Weights of a small class-conditioned image flow-matching model.
Model: 48-pixel images, arch unet, norm groupnorm, activation relu, widths [48, 96, 192].
Training: normuon at rate 0.0091, 4800 steps, batches of 512.
Rows from block 6, named by matrix and row number. Rows with one number belong to one attention dimension. Each number is 128 + 32 x the weight over its row's rms, rounded and kept within 0 to 255. All counts start at 0. Numbers have three digits each. After the name is the row's rms in percent of the matrix's.
# v: attention query, key and value (stacked) (model.enc.1.3.attn.qkv.weight, 288x96, the v third), inputs 0-95
# proj: attention output (model.enc.1.3.attn.proj.weight, 96x96, transposed), outputs 0-95
v.18 104:109160141128082179142137199156141126101133131060144033145116149088089068110166132158116122143095120137162100149103188141148112102130191133119122128181124157154071072116147066103098137090085129111161124144166113145173110175149133095128105129159183182108119130144123112081141116149159079075
v.19 096:122151189146119170095123116152160081101136147151172139116116078092116122133113145170099105132107081092135132077157125096101155156074186148153106148134131174134099097056107121111180146214133119122094155151155148140071161136158177170129110144029173103131117129118078156088131161101088114152
v.20 099:087165123167114073166156123142191149126075168126121073123149173135123136121158112107126102166125050118159130172077145157143068172152084071118179151176118156180088116085090080149124099064144186116105163101158095149106125112138121071132126118161119113155116128079166151139113153129171103105
v.21 102:158149081143113113145119141168137123178104096098097189163125114079134166175141123137117123081162135105205150186096130121128137145064104107097105143144108150096108174092100095141154186171139135134075125127090118088139086220078160151169104150120129102134168086138102078154174067147107112142
v.22 102:089125111118076168135129074171187160124100183126118119144131158156089121124111123148102113076064109108147118123152108111182145125074130122149016148145142167061156170160119164183175121141149081147147137147123097082114105148147159118139074170162110163097162108098083116127144099090171135099
v.23 077:118067093080132112137132135134151143114073115154174113203116123129109176118172134132109074094119112153117079135139173104139145166187071141059109110160161126184122128114177141165112059136134128132115052106093108144129154176091151119084192086141104133164186161078159145135124144110111143158
v.24 106:113088105105137161104093115183120097087131098255204121145150111085092100104113124069108148101151153115139124196125138086107105110139177152075169117170142145079143110142109098124115116092124158160157158120106144124094146166091141123151118078179107151084142133136119149156157190116151159147
v.25 110:120095137137161123123081151167143135132119094110077146140105122102178145151126100150089085109145133239111103143069184157140137098148132114110185164144136118130075206142090070189164130079103154157083148112120153154086174160090152091120114141161176102098143125091113144151155127116138093073
v.26 102:141141157144128106107091082103103127176159157142070169108190133085092087131180144121173152108128089108090153122169153102143068151152106100106103137176180118093165119132095145122195172038122142143124134108120139120156138132165082122055120062143167121121170192153125132136104152069127123125
v.27 104:167088127136122140161162136199160087112091101185135131124159087122187180093094113133114085167099155135101138179157005186067104107146065089120121130133157121089131138115147119090051128098133163153139162124140162102090135134160156129149142103107120150136156100123146163123107112134131105181
v.28 092:155138149107098173151109082154166157106121124142151119092134071148158124105096125127151142137138167212162118152122127130128127126094116148183116130146066152081151107131183113127087166177095146122151090184151101167166071058114102114133092043192174155131118112106145096166109154108134190087
v.29 106:163107149187134129162078108146135172128067115089082090172146143197130106130128014149148119096179144179155191099099143124152148146123155139143094138138086097096136160110122119111185140114138151113155108135145110169117085116046085154154121148112175145087120110179171103115129126142101144087
v.30 100:122103138146146109118147126128165091165096130090128121125098123215168131159117130039156095103104113154137109120102133143139113064143140125133097154072136134100146107206195141031135118168107122143178165151118143122141070160129122177158170146186106107135120153164113112095166071112108181137
v.31 093:071115170159136143163139160095171060122125148168150108117113072090121115104089083098143140103092096112144140088180188101144135082171151067078154126099179142140125170163156142115126166110164098065172143109152124129083124085167118146056151163133106153116122170106129116155162134083139198128
v.32 089:113125100166109162100158130142111096089081157165102131170104095084091143081094134092167101115219136115128109119126155097093133183159101108142109120144115162161166162137137098149164174124050145099081125153148113153179115117140159143080107121091074154135059193120140149103181122121179085168
v.33 082:168145100167176145181066146127137179104095113065118104100105194142129120175123151093100152121030097104135095151155134058115125156212093143158121148138157130130126182147167115192073127114154126142095103081088138113136158090123137144158111133169107142084152089100144172121113114127123134097
v.34 093:150183112122091123067116123142131113160144183150138085139124160078150122157091150109093150117119155144117135134202171162124122058157121164148071112175139173139138087088123104093116103089063137082104173129188148111167114136060110091047160144125158083119126156085148128088154146141095156143
v.35 104:148099104132159057150125081060044071092092142148172165099107136126129141158080145164175173138122151130086129126169182164156164129105116114133157110088111105174112143159039154168143130179111114181168099112140118119084188123173130106167108162122147126157133101142134088124142107142105091148
v.36 101:111099096068120169162126112128174078104086068099150160105158129154166153141117119111132174142120147131120126163130127162155192136088112127119141146108128104165149083098128097128172187162146102118170032101177094093050132133082134100130097094150082115182135173077144115164125168142133174095
v.37 088:070092129161109187083124124121099117109144167077069148090107151157128118154177151067071065156122151136144102090133124090128100053166155162153163120144093118094116135151203181128108078119127127156098080104119128188113127160095138112130149119138174188102115143143170176136108160111152079130
v.38 099:101166163143139107092153107124108041127150090132093120084130112168167083192167066099175095137113111092166135132145063099153091102135160135123139126109144082193129135161103186092131151171170125093121172138120087119198078120127097070074098120171133136129108147165127139163177129104137134120
v.39 103:125102154139143126133111071177141176136102131107123196092100117134137171106110141110147074071137121133156060129134185157135143129079133171101114132115147113092077130101113158177124115200082151156173164149097145087107171157163142082164153157128100067135161117164064155107170096160090087177
v.40 089:103137178124145110136146102097143120138159106124155120165184126093151147175094118140151111122144116168098192083105124117140085105115129074146111126102109146125186113054109093079104050099108148107082220180164094181104121077186165131093154136114161104077115093137187143113102135131118127151
v.41 077:102066161134098153107131149122123111121103151125228134166113156079066111128146133114134155154107159166122109117122115060144116129136134117038188106143132147097096158157038112148159142144112096168115114139138148107173118136193125164105123117117127154045095136064165139148122116155131143185
v.42 081:089150113091165142189099141089137125136070063136155063146115118140102114091085174208101202104137078187150171189106120069104146102099096171127090116106147112088140202179100122145165124146167097102115111101127110144144126165136114107109109126149120158155122167129157113127122128126135184091
v.43 095:124077097164147111125140154196109155092066110067127118164101158128113168107131181084098156179168128118161136138154126171157141161172136067211113116127126114109084116138136123112121135165113118125093112147220092157086082177122104154169064117128115104097096151131110110124118144158060140168
v.44 088:137204160055148129067134139176078117121127139096150177121158141066184079147115139082103113156175181103137134102150081106149169183097141111118145107139117176114145124122182105108140156103150132072182139125150103088081123149128121107191170126094136146108164103137097167178168100096100106147
v.45 096:165103125086090077114106134134173059133109092189174127154140091139103109055119131182166122117116123157092123136107175109120106184097131146141168158147148143190167121102080125111138124134141153085107170098098119135091142118171144182075080077120182138130119117144175167160102163158149085059
v.46 085:130156116146133088133181132094089123127137189106160134190088122133128145092176093196145167118125118148158096139116135117100133126181144066135134095148114116087113168099118176091152147119084150110131130102131122113179147119132223208115083114141129108115128056120102168093100203143161069148
v.47 094:125133118100189154148111090105139098132139101139023150182134130095192169112087090155120116088126096142159085180151140141166145118035123138119133066146133090102147149100123146160074102108145132135077155129151144096102105113183109161121155107102082104130126119158090153115141139116119212180
v.48 097:116166159122117110129104129196204145095122109093173068175174150163156068137097088158116151144099127102076105120134073114125141101114132151088121135167124163136153108137180146123130072121128153062096070114167115157106082130157097083092158157150127140134114203183098176125154126129126188098
v.49 096:105085142121129199129146102109185125157106056122133071141110118130176132124157174130126028134120163122188105076110147128122099080137147150056085167157156080132093134109111113154178130149104163161123122153139122166144140170117102142148192154137102114148163078122067150166128110130087120075
v.50 096:069151104145123133126151118080181105138115173070167107177170127091183129151157121178125141095080156128193115170116123089137171086129124138092104122108073075202119111103137159152145151118151152088165126104066115137103129124090109122144128057111074159133123109154098083140136117176201153106
v.51 089:137125154129136130160197114099143156116147053169111094201086184085120147143124122087127110102148145144122186201126099143185093147146130123134087163098087141106111168165092090154101152065129187125153148085100098183093098125114086128119126087144085174120102107069104112102124115153093165117
v.52 089:132103102079127123156125118101084086181100144107185106153104150113129171104118174129133206081121068148087030106117179160158136088101117151171141130139130082103115140168146122144129143123120079118093086137061152088113135175123078134130148129128161083178157130168169103094096094138170172138
v.53 093:101174168108158117103145095148144081159157132100071120124200102145072084075105129138088128125130174103167192139176105100069169129144180175103095096176131144100147098112132160117097087120143156098166168102170132174086131158055158106108159090107178113097102135136114091153112149153101130129
v.54 094:166124104072171127146120134084134103122174112155104046083078201118145160093102135125140113194159165202075116104139146134112058100146090183137153066122102119109164146183121156153154075134165094162118186119141140120133110134131128118123096120153133116096096116167124127149140174064154132098
v.55 086:159151130102097178194141161158117157140119083104120096124102115155126075136145156118180157085154109092105148074166151105164177109115069078089087049134159155147138168133148113150179125140074142069066127069158138149188169125109134092114125090169111114151166115142119147083119118128128178103
v.56 086:043136104138174141131133170104100122150182184166162161110150104149128136113108121131066159138123167168142099189123056158137113166152080136123159079176120133136101120102149117151141154127179152140121162096124167174098061106079071134131087108060110114133095138154124172124158105088096115184
v.57 093:133118117153174113054107166153143107100137144060109141113158132129156129183130103118116162164156179088132087161154122142139106140164145123090181144111145141136097101114132123107137115096128132088123079048165138130086064114164140156148100074188151169183126119082217090133070125148184140113
v.58 087:071142139107156170085152178162207108129173117135104148081185161150152078099103140121078136131139171100121102145155075083108099110092104151137120139123143112103124187144154143089044174111078112123122101075103092154094106134160146105158082120127147187143129110137166135200088173152122133140
v.59 088:134096141154124114085121113159108126136179132124104117127176150082107138203111126161075120096114138194131120119126136110089114134190169104180100146167157124151154124155057126107087129103070127122124185171204149129118146080134197058167148149057122148158170117093112150129111165117080113116
v.60 083:111125160156132146140107117177064143115087135082089140167067112063138112126160085078119155121081151095180125144152152127136117150142129153127098108146081114193090142106124157152129056117165169137072132173116186128164058165136093180084124075106162134084111156136116129124183139179132139160
v.61 084:154151070131103124100125155127123112084039176123118134138102142092073103088188117117113177205146118141132161104205154143100150168115091121167118127178116107116047122105172155104136082108123120111132114135163156095091123174144107167127134115164156180072079121117146131161177108154176133144
v.62 093:170172170143182143129133139133138126138160155100151159107140147083122107139111148094129093089096148135138103054101136143135189175120124134155130151125088085121121107094104129139129165076113073098202143121143144136122100183174169166055130086071127154111143117086189157091141065092204120100
v.63 096:130120085112117196155160148152081104149073154135158143143074156169146156119133090083126108093165155119078104119130120100093131181147054165136151130160142151164125156119138126178075078117086174143146086165131115137125090097114131114127209085129136083200114150168163122136077122142087183091
v.64 106:141132106141190112189110191073104096102144154153073130106152128142103099121127109160186159129079144106183107151079124117123164144157115123136197081171147188157097157092098121150160150120175120116115120107114064094142170107153120103100129127130099128116110121111147170139094199063123140043
v.65 108:142121158155152084118121104119201099171070146147114112158139127128074125123150123103131102151096151163119130120120135203168150179139183142130143069092094134141096123086201152117131104126103108106128110141070095169125107079179112086183142164170139114107169050116141099142138118152194091186
v.66 106:093094103175112124108173191147127080094136120154153084097074144113131168174150085102141147098172151137062149086114123104171123102159136162161147170064156112158129230125147164093146138149096115132068112139156119082154099125129114069118132098130078165108117189164095146146170155142121116110
v.67 098:156141157170089190146161166191126154086062066130130142138136110071145113078159135077149101138148133113136115154138075131142148117186168133070109155154106183091134098119121112123203142095133087093131113147163114092119067149128092119068135125103100119139084156098125116126163163215116119153
v.68 110:159149140122104120142140165137155150161087180113192044114113112182096097079187129154121108172107139147118108119089084092152131111098161098166133111084126101139126197203146149075167135190135093104106108119070081130106121207125151139069097161122145146136153123102113156112162094121155120118
v.69 108:170140152136128149083141128159118123101173125089080133166124128188138056191145101089070158152147196099143126112129098085183180067164122118127124099155134117110086091166129159099149104097151093167164137104129092105122165210062147116136098141184116131143156117149118117132090122158081165093
v.70 119:100112072121124089109121159167116181092116154156127136122198084143186066084085209109139078131142165145124119160129157133096128100107117141182111211192132153125138106120145127126100137182135094072149105116165162168123092141134094117117121153158136090156183100093103132171120071166146102111
v.71 102:109082126145107114167043126089156077161179100091104175098129178184129113137121103107129144136091130134103211078139098104140150103097149154111092121108161096094132137099082084131083156174145167137100148099083123132133178171159144094156154147146183076204147137114146173150130153088099124135
v.72 107:110071122091151099108155104092085151096130162156033178144131151167087210145164131145134099143089164138145121097137117123146150139141086130145157172181143123064114166116092111128110143112130133177113106160077156107135186152084055102098152132111172086120135146166099095138126128208118134158
v.73 105:162219129146152159119105112123097113099127182143081178125104144152133149160109115182169092123073076122160085127108093087192137108099153101137135139118097122148102149091136147160111170150152107155111090117092135081149110153046134175110190104147114123108176102125106076091133052107164107160
v.74 096:097142125118151091116123140105142076167169129160126106042151099145156184181130086118133135102081138099108125071159180107106087122153198149109164165133172159118174137126087078121112106103091122131174149159119176137168214072142096123165093175154151097094168099120152128099105095133153112135
v.75 108:181109090162121118139092130095085103159131119150120138125207146096212112162079151087127139105117085145118207145117154145095146139104075108185122075105102090200113122108126105164152131052135130158105104089136115183113196149122139130118140063106092124161154186138119126145138135091146125109
v.76 089:162152156121120113103142123184046114142157101173114159129095182153163131128148109111136133168077139134108089115138055118144189172104175076091133101159097104111132196081148072141134156175143134084083083150129128171183132098082084076122142126142081102115064108128134159121123103115095151119
v.77 093:149080137101112162132103159161124101124164153099120063151135155183099097096124151150122121095187175089100181103115105149080141065138185170098163193153132139155148114163067089098130063174071155124182133118160151100164101133127073104145110128104150130090143097126177165125082125135128099090
v.78 104:152128066108109159183150092134135140089068135165131105133147168165134120147104087094160089166135123117127102176158126150136137169125081135100163136096158100130152088149139131196149130140121100161133048119110064096143180119158232125178147121086156092197122190131086115131132112103108121138
v.79 113:091132142125123105091119059120154103157128093162109142098110140105171095112127120070106088133134138145190140076109134149136195181213222113095124101151106131152119130105138165172091166134066112087115107091105100104156153135116111088105177174107158113205153172141142128102133130145080130143
v.80 108:134132108086097195120134085140116184099103111123170168139135119083188136176096164133118114094166110168070142065121131149117084171140116177135096161118115145115130084071156067113101109131122179165148144130131154116161161120126039189130125144110155096138169175193125137123115092066143097132
v.81 114:129132060153134039166145118127132093140137147179148153141126178129125099123161164136085103108073139157102134152137097147113103156092094158153060135131150097061104147095186152125149139108165156153024150126111111130085185124135098137116171095101156108129187146164122098146154097060143125138
v.82 104:146170137138144114089105164144122123067176125150111120133176109091128134148135104124140119131096135127155170112106068154143159179185158127138099115207192111186079113140183185074156078097107130122176163168060138140157121106087129076142087075126101142139130169101118130115124184080094156127
v.83 103:151157179105103141114135097118208108191117145092169172092153092101072129135138157156147082125065127148201141113062150139117124095062118161130029104164111087148100091108109106145128107118157143176153144163125119077094174151175141122136146123126167121143102130097111136165147135114169170139
v.84 097:154058158153176093170078116192165127102131144062120131062136145099106117127162167157142135116169162127110093112101151180115153078189135112175135109128119074136106157177180103083150101136070158128137120203128120088128156109051109120105169102148123069140114132107159108117084135134122133112
v.85 107:132099136129128116126116117146082162113173110110118108142104138115160166126129096129126129079067108155154102198130172127045126170113087119148104112123127131182162095119147140174143121118172135156094091054171158133138048121218168138112136098115099185137125096138186069169107137137136145068
proj.18 098:126110090123127072155184115111108152141119101200085141134137084125177156154100148100152187106099109133096109126061122126100128167085060164151114103048127124121133177110141122156100149140136127116056115119076132106088120096078156125132113115127075079178157120127124125157103192112089167194
proj.19 098:084159143117160109173121133079173183131095118109120121145152142100119188104146109108169086142128159087144160178124099111111099127168107129147112084107101074171172109145167121133111170115179214159172129067133113128163108133189097104108158133195158108179151113196113108199130103125136153105
proj.20 096:165120119133143170109121090101104089102105075086132181122133123126142132177089109151137180111146168142112113048147110058105143142103078106145095088096087125131165228180133147123162180152062093140136116115124193114151098145129129169099132138146111081113119104186115137111142190111113178109
proj.21 105:152117133101096090145110080113159130094140130118121080149135134184102117141147180157171133125158141125091158177128141149121144119161185161152139079135118076097143145175144136115146061103159174144134182140157176178177147104164099127156078083155153166117089177101076137099118204078148053142
proj.22 113:143122139067125089077107160146135084145059119170133130085186046121144132149135135145192127139137092141108132093103155096099112144123130126114127145123052109160077113119111058102122105167057203121098144106106108166189109161145132076082147096156166141106137119145127102068102114095124101139
proj.23 083:156191171119166135125180146149106129122154115078127172109169133140140110133109099145114187203103070136174221120175118141099111154119182139190196138169083125091182096115093086125175135123162145133171163193130128116113089139117099100118158161139126140107139155141120114094117166145166160118
proj.24 111:113155134161173110132186132105120185151139151010102193165127109117167108115108169135170182098084127118114104100104129166125108150146092147220156136133119092151152089101130104160183128134124079108059142196141112115155095150137125142115100184121132126151108126099179109123095098126112155150
proj.25 101:153139092150102100168171093108183123118136132154166110119126097125128050116124167134150159125124162025154175119158105084105104128133109158114093083120132096104151091128130140090157111155143126101126093202146122106174056120144132173184089095139118171110089105132135036082163132137141158157
proj.26 099:107120111094148132073119186074139081108108081064149101125110126116171162150071072108108098147161114124150124150108169153117173081127083083094133125162126134144071152156140157148070107227095131178168129167104152128181107149107155137142155196124152120189132122085114105104110145152145116147
proj.27 106:137116167137113130123145094137086152139157164078103194179140195143063090133179154151143143098119184122178165113116186104170092106123205179147192112131078149174114112147122127146204116160119128074103104148147145179120176107114148181112116167134107111091117126127131138146179140141146155112
proj.28 092:091063118165161073094120150117088084110136105202158145115130181132127095106105120057132165152083064107102107116129076147136139146149117114108103108068168107174138080107106057123161091062146136108081138121104105104114149164114150110122130183116086114175120109065107190110158125121120126109
proj.29 104:134090071134111088089168107100122121140138067187141181081122089119147071092112170103115130198120138151112113151102155149116125074154117137114131153076140144149118119149108109203098117155086078122122123141164150104139117152219166176120131080175086191140129100116140192112135151084092141132
proj.30 106:187153156098130131142120146138095183111114077177106111134118127119117121117164146166081119137119178172120136122162157119126175127124135125158128118142084128176124084093101129186101100121110128089133101122098073151126176108125109079118144090067146218112146055130165240091097139139149084161
proj.31 098:176153062150139151088112106142065123117108141061096142088084145155143147130169136122156069159111144150098094172108129141114160181113091159202074205171097088135127109094142153126129167166108155111147124113124099147137090162091129159195160087124155151128143086176108147095094094179126134152
proj.32 093:160162145150121070121085108088143141114143115108125076131130126111174115089118078145089170130185103127118140112126080102129192126149103090123171144073171159115060128106116110133130136198180129123098165084106125080089125148157073084121162100106165076084112134115182147143077102122088188077
proj.33 094:167164110154121160109141091111127054101108076175079158091081108140140149124131104114148110133164153084150160142136133153154155069060143093110103067122123086074121069100123098066156082114103117141159131169090136131129134081129181112116133135134157131145109140113077053183165164156160170162
proj.34 094:102099161149121129236140167123152132112164164116135085112157078105061155105196071141074119096175127144131144113157075088130162128134163140116167171125147142153094119137144211130135149097144119056099126123111089143181114150138135127148120109104094146129068105174105174132156073120129090124
proj.35 106:150126090119128103106083128160103162150154147152124155102143133152078155129148141112092076184103105160125098154083061144134034119073092150070103085162076111124124089133173099147110126120137142166148108123121191146113141099155104116136109118092053092169167086102108218104107170119144119127
proj.36 097:058118117163126059113082128159125213148103117117112149096119140128153100099113140112174077208175108084194051142132109105201056140173131119115126090136155131086125130133106110191078094073156149143092103083154115112138096116122112118142135136143140132119144127151131119111139133155143069120
proj.37 093:186176147097138093124128117099174166128114105159123075188118158148123152138135110175201152073118143090146176127148121175135198142141130129164096145072143112124133165160117131073162130160089107071188115162111166105141076140081071195095152129108127121156134141156117090099158178136083142121
proj.38 104:182128159157127158136083118149156107125092168123191084126186114075135106077089136126135106167122105110109094104137193156112123066133133104141099124130107180108130159101090123121131162116129115125144118118177143154109111110116068093115133111073133140126136156068030140119042138122079210143
proj.39 102:103089131053146081146165121051159127133092123117152152119148180138135095142133131172088156157101147164105133147074085111146104159107160085111113149097149096136191139152147103089074097099112169141126120143060114178141163103114115166168161109162068127193176105123189119113099109145172164099
proj.40 082:089118099161167126117168164096126167055169170115154139150079136112082138149196149111096126070104130154079110133155127157068145137124159125117109133126113162119078190128083084155152183137170097165137129129166154127146144189053094093136154131141135094159157154088088172105120097117195105119
proj.41 077:135179127047119144153076090120107138082116106172135063142094089181197136069117115134080085150175038135126113140065150154134167138128181106137153146158123125164134122106119085153103152142139163121171202099102098139137121119148125111174121067154167139132191137136128149112160125130143107122
proj.42 082:152117136102071096121131114186134095073192113077124168133121037180147147136130156049187097123162084104107094144100108150149146111152130127157182113128154118123116095110148115137102179176149135200147127119144099115112125099100153110111150060135134130131083159077131097136144122062124095187
proj.43 098:081145098156142133132145083084120142126161157190146129149117104088114119162145140096121090168143149076176193143108109139161140137069155107073136128062143141118102110152101141109106101094068108100106114083130160137086145136052093046081109083145119178126127105148184114126066096133124074106
proj.44 097:133092147211103116134127131138145109162133101164128110121093133160127134119108165199057124103109140132123116107160110133084103088201097105105149193162132092106126154133133067098067084140123161090087164219128140128112118176118145124104118134172137169134114158198138133055088135174134135109
proj.45 107:141155130171127190169062099136119193151145146084063134051147136121224106152104141076145137080115084142140081171119110113126104122153117130146147129146145176112104135152144124225143109160178139189157120154145130136154103126159134074162165152171146138096139157103146143118160132106085134114
proj.46 086:143187094118121141127106068152095107079142128189103120171135137095099130160095087139092172091090123143116108098116145106070122141092098170144145155152051125189171086107127118153208089148088176125141119121028139108107091165122091103190148174101126126129136109130141131157141132105099120161
proj.47 098:109097106145090039114161168147190118059150151091141123102138169153112126173164183140133153126153157136198119105076068135089112060093112165133115132120153172147151154083123075147156150164096183150112105128135051169143153151166099089143161142120140115128157122111163118136118132108169081133
proj.48 094:122111134146134141143108123143153076092145115123082060067098081112118124066158172093144087113184137090088109096189145109138117112166100139175098176112126173144097149122121168122151122081153094162126150114143139131183137141066114138158061125131179215163094106091134086122086109105131114179
proj.49 104:055129148089115086108107102083173163101102132034139147166138176093122143134136130145116169114090124126142161141109142139161148167102127100151167122132168143105170171118118140051073133136138087146151188105125164102132117155083133173115144185139147143143172094126110130132136109104215155214
proj.50 090:152093154116146113155148136127147150057155141182132152162146138078091162094098129133161116147171096080087078128129085080168105162166184174124148095119145159109194170090110133072162116124161117137117119116102103098129048112116073125094164171151112124120132107055107132068137138076127158169
proj.51 095:073130075186114125092150178137126133131123159098135183129175105170120090120165214131090131163140128078123148126098126109143185115133130096155122116140144130170124091114118179091089162169141125124094139134181091086082152153080175065062139165151148030114109117131105162122140144099113139126
proj.52 083:152134173065105105157121134149110142144161122145139181129072105158093110162102143123135103176185124135161073119158079083153098158122082181104102122124125107125170128132169185133105155129086124115159081137104087120142131110170093141199097123141134196178152063084125152156163115086103069184
proj.53 101:144087161174082126154147181155161106052169177128132075115168131080096164143144074106168148100093113149097167099129172146120092105146173118128164186116108106144155131168122113150154132081093150141137115142097125155154082173161149127078110137171076186058123154188156135104157094111117108099
proj.54 100:146125118143122152081123116155132132085131126105146128106189058142137138192156141080146135074125096118218151123141092136082174159119167102100115118208124135119109125113178126099123195176126145090152071150129190171132121130154134181141102122084134187118183106113113083134099171109089093150
proj.55 087:112148147154175129070110077102097114090132106102105131125121083136083120068125120125090112127107139122191121154110068101093117081159102099171136165070087122107098099109126120059056140151151099184113126142109102061116128128164189151084080142103128162119060123097135131142137104150087188162
proj.56 089:165115127123084152102136174151167137161191100190127109167147191088109072134129172155134158111170158099114118179121095175106200136138163109101201124158139096152111050107179140136178104191121143109143102105143125121134125164193114139115102140135098109090127156115179093127104146077163122124
proj.57 089:094139159111086171170076111153126158143153144210089083077087108142109092093135162127188109124134109052139163123155138120123126142092148109109052088114098139111139184127102103149178018052121139144090150092142112117147131137114083137151110143103109149133150155140098156125149179144118138144
proj.58 082:126082158127075083145078083119150141114076122094111076155056136172133111139121151137193151154145145048162144142144160122137131094191165127091150085136089112145134145176151120201181110156121142113167135165152118117156093166099153149122170083156109106153151114093137104143113189087067154145
proj.59 089:107140123116142140152138148099193117093146172133159134118066094150139124102212075174098169054082121139147104109150139122131074135082100145077182105161125112102118094107102098138136086085169122114133111136115144131128105160085199089135131142131128087056086121161129142141065184141175130090
proj.60 076:185141108150118154183140150072139063131159116202098095119171128148134142113111112141117125097148087109157146120083119161142184078127139095186136137067148156131125138120100130127155139191082140104134117141155126160120196088084085046130167182152079180149117156136183144122162124120125179112
proj.61 089:153143133152122083199129114160105136129189177176031110112178134121146198168123128101107117118157177139153174132126081141163136123158147179145097157112088176107142120201110118124127149172118131129132138125128175153144108108115134089074109109110099137163113151181143106147180141212098083103
proj.62 091:151166157141094103149146133094140051113115096181109172155072076130100083142122080149117123126162060156120129152177153096123107102178177110145100132150163147081193173130100102067169074143178104125100151153088135088149145089151133097179119149157128111109105145087101123155156138124137125052
proj.63 093:141096172119095096124142130122149151084191127148096144042144119147124088105137142127113214150121147089155109111130127127148129147166146124170128130087141071057074050147120123117093189181102103114089135129117126092132119196142136197133095183161131123151174103150169150149118162170152108151
proj.64 106:147148153150112158156139104140107049122130124145101208089139154109125119122094087080129177116122097136127186097125132095098144123119114117122099083107107081141054129159127152100075197132076105129198142152104169112083078111186137126163120101110159097183121157156175061104127120104105087150
proj.65 113:141090099142078151070090121157108167099165074124115119159154192135161123111125189124132223105139105105131077145105132084071119085098071103152081162107108145100118137119081109086147135113096135173148119067149180084150119149118081104063132120141129105110105120130146154124121134163095184073
proj.66 102:112185110076152077113080106150081178171106093084088159154138130122164072108060155113117097120118108102192093167156116144122134116103108171112194090179108093091187086122148118162137115151117094092170120129072116134130145109181190159152095114103158112141157132127167113107072103110139154103
proj.67 102:118124128072189059094100129106121112144180182134153154153106150183081158199131160162099106106165120126097098160114164127131141114161120156145154135112154068152132150088154077123064088159081183122102148113061148146116123111115150130187093136114088148164127125190090145110114063092146145136
proj.68 109:113100054175152134156161102092126115130162141109126158121138204119173084202131181122124169068134140138127110166163110150105122157123099163108151134130130146109154131109179137207133202117175125165171104076141141129088104102129184074158157139135105150115060148128107113067108165109093140144
proj.69 104:139115098166158156178104145106163154071070166098143128094114201150146173139132107153153068167104061164154108146147083112101077171132119122141080175148115171131140176085121080155076148155105117094149157165145136126171126097139171086144169177136163147075129150092192097138141116110152134119
proj.70 109:180150101096125190129190118111178082120166110081140146158139160119135177122181104169101076131123121114128148117123138119145150179109164134096128147128135122155154157160098118147142104138130169184055148121121125106093131134138094147113078190116159176130069156181070128129041159154075142187
proj.71 107:079212140139120173192183147130056167136111104137107125117123086081121076132123081138178115113115109084090120088131130085132042135117102099103131120115121176137088071106108132148155111097083108116157142086129158142168125132045114127136137137111119128064148186171131092093109141089106112128
proj.72 107:138203177160121117178071131166119067100094148120129092126190114103177158112067141152169113115138070127115141133096213122123140113127147136127108121136138148108042141158121107153150107158144134077145129160169094127159130109136099171173061122191134095172137173117131143099093142081164156111
proj.73 103:113060097117154081175115148127100099109127141084140087083181137122154126093163114108149162119133127130153182152120165179077141139211127167149146113154119108099069162139134189091111182089120133131137146143144100097110187097160151104118165104188141127155088182135150141119104205133058107115
proj.74 088:161170136179092134114110146155085140090117087147087193138126125086109140087082116175088125138133115147140131076072133123115133152113100107120114085172064110080084093083114146114125087134152108110093122152143107092142085157078062148078159109112182070150142140124089084191118167142080095087
proj.75 105:118165188098118126138134165149135122094175105123144124160027074141092095082154105096162117169150165130162127124168103078141138132135162152113188122121156123127122128157130187102107154157154144117154190149139131086180105140157185174156101161102165178085095137150203127189167109137103112146
proj.76 091:084106136124114119146138149166110148123092158058151111099132125128117132099112110163180155106136101135105149117054194115087105125159116172094146121059204125126103160140144102090054076108105128132148108081100116115077126142153171109136109130115164127124214187163068075142180126132099120116
proj.77 092:096167085125124174107196122147144155147085081137116168117170145096120189154124117136081095166096088171118045090142125129137093175106064109097079106131125142099107167129155104193182126126120096162042148130085146165095126117113131127115101120153153090146128138172080122172134078138145148159
proj.78 104:144164165125191111128137138158131155130201157060209188118153093068100113140111167154153076080099147164132165127161147078160116081109135134140183125129153194142086114147105134083129186125129155131190144155133118138092143162153118111091158082174102171105157124135174142116097150139151149144
proj.79 109:144163165126101170108125175188096153150146188100118135141135130133102157154116165117122088118127087075128135160110104062078121073131103125187140201115123098082094142079113090079147042113107103152112133172130145148068101140112160093160140106125094120059116153158138137171128134130137154058
proj.80 109:155107142132138092140178161142117114172103199143123062143104079120136163108127123115133014150141159140201138159132146142153226123160138116110102126075147135131092126139147167181133126140136117124086121102094117158162146161069107133090099131159158190087136154112075141166160133170109131111
proj.81 117:150134170105134178167143120166109128103135121108097110140115090155157118083119137128155119141130133088130129131104179107104139111146152116104210115123118128161165092142101180130100145161104117082241086075131109110208068110128150138076071158165116155080068158145117167100088152129176100134
proj.82 111:104123138114124152165145144171118085193085141145102132135113144161122119152111146126135131189121077138118082146136145089080152117152097104153131136109086131101105135087065127155087161202121172109122115154131077063042112104183154107134146249095112113166177148133170119150122140127130110138
proj.83 103:104157118141155156191088152151058120125164135192122091123113153168143144154149147176122160166163115138110141123180132137160137134155104064143125155128136157081087107148153174105161167137133179137073104060131137151174058096057105125133170087086115125151093129167182144068098145146115099133
proj.84 096:082098123077083187114113137124121112138124104155165133133107157181143189147103120132135135134070109174152175115105133098188130210101094092108111161142162179119135135073080154140107178131175128140164169115134083116125135147123185116121166161133098120114135146154109153135087050125143180042
proj.85 099:146163103093104150131226078128175134161155082109143101127144116138132136104136167106128161217203155103132194074105134088164149106127212110124104092093110153130178136178074120087103140123112117127140159171133097145143148108136126098122116079083115144118126076133143150129159114152149079169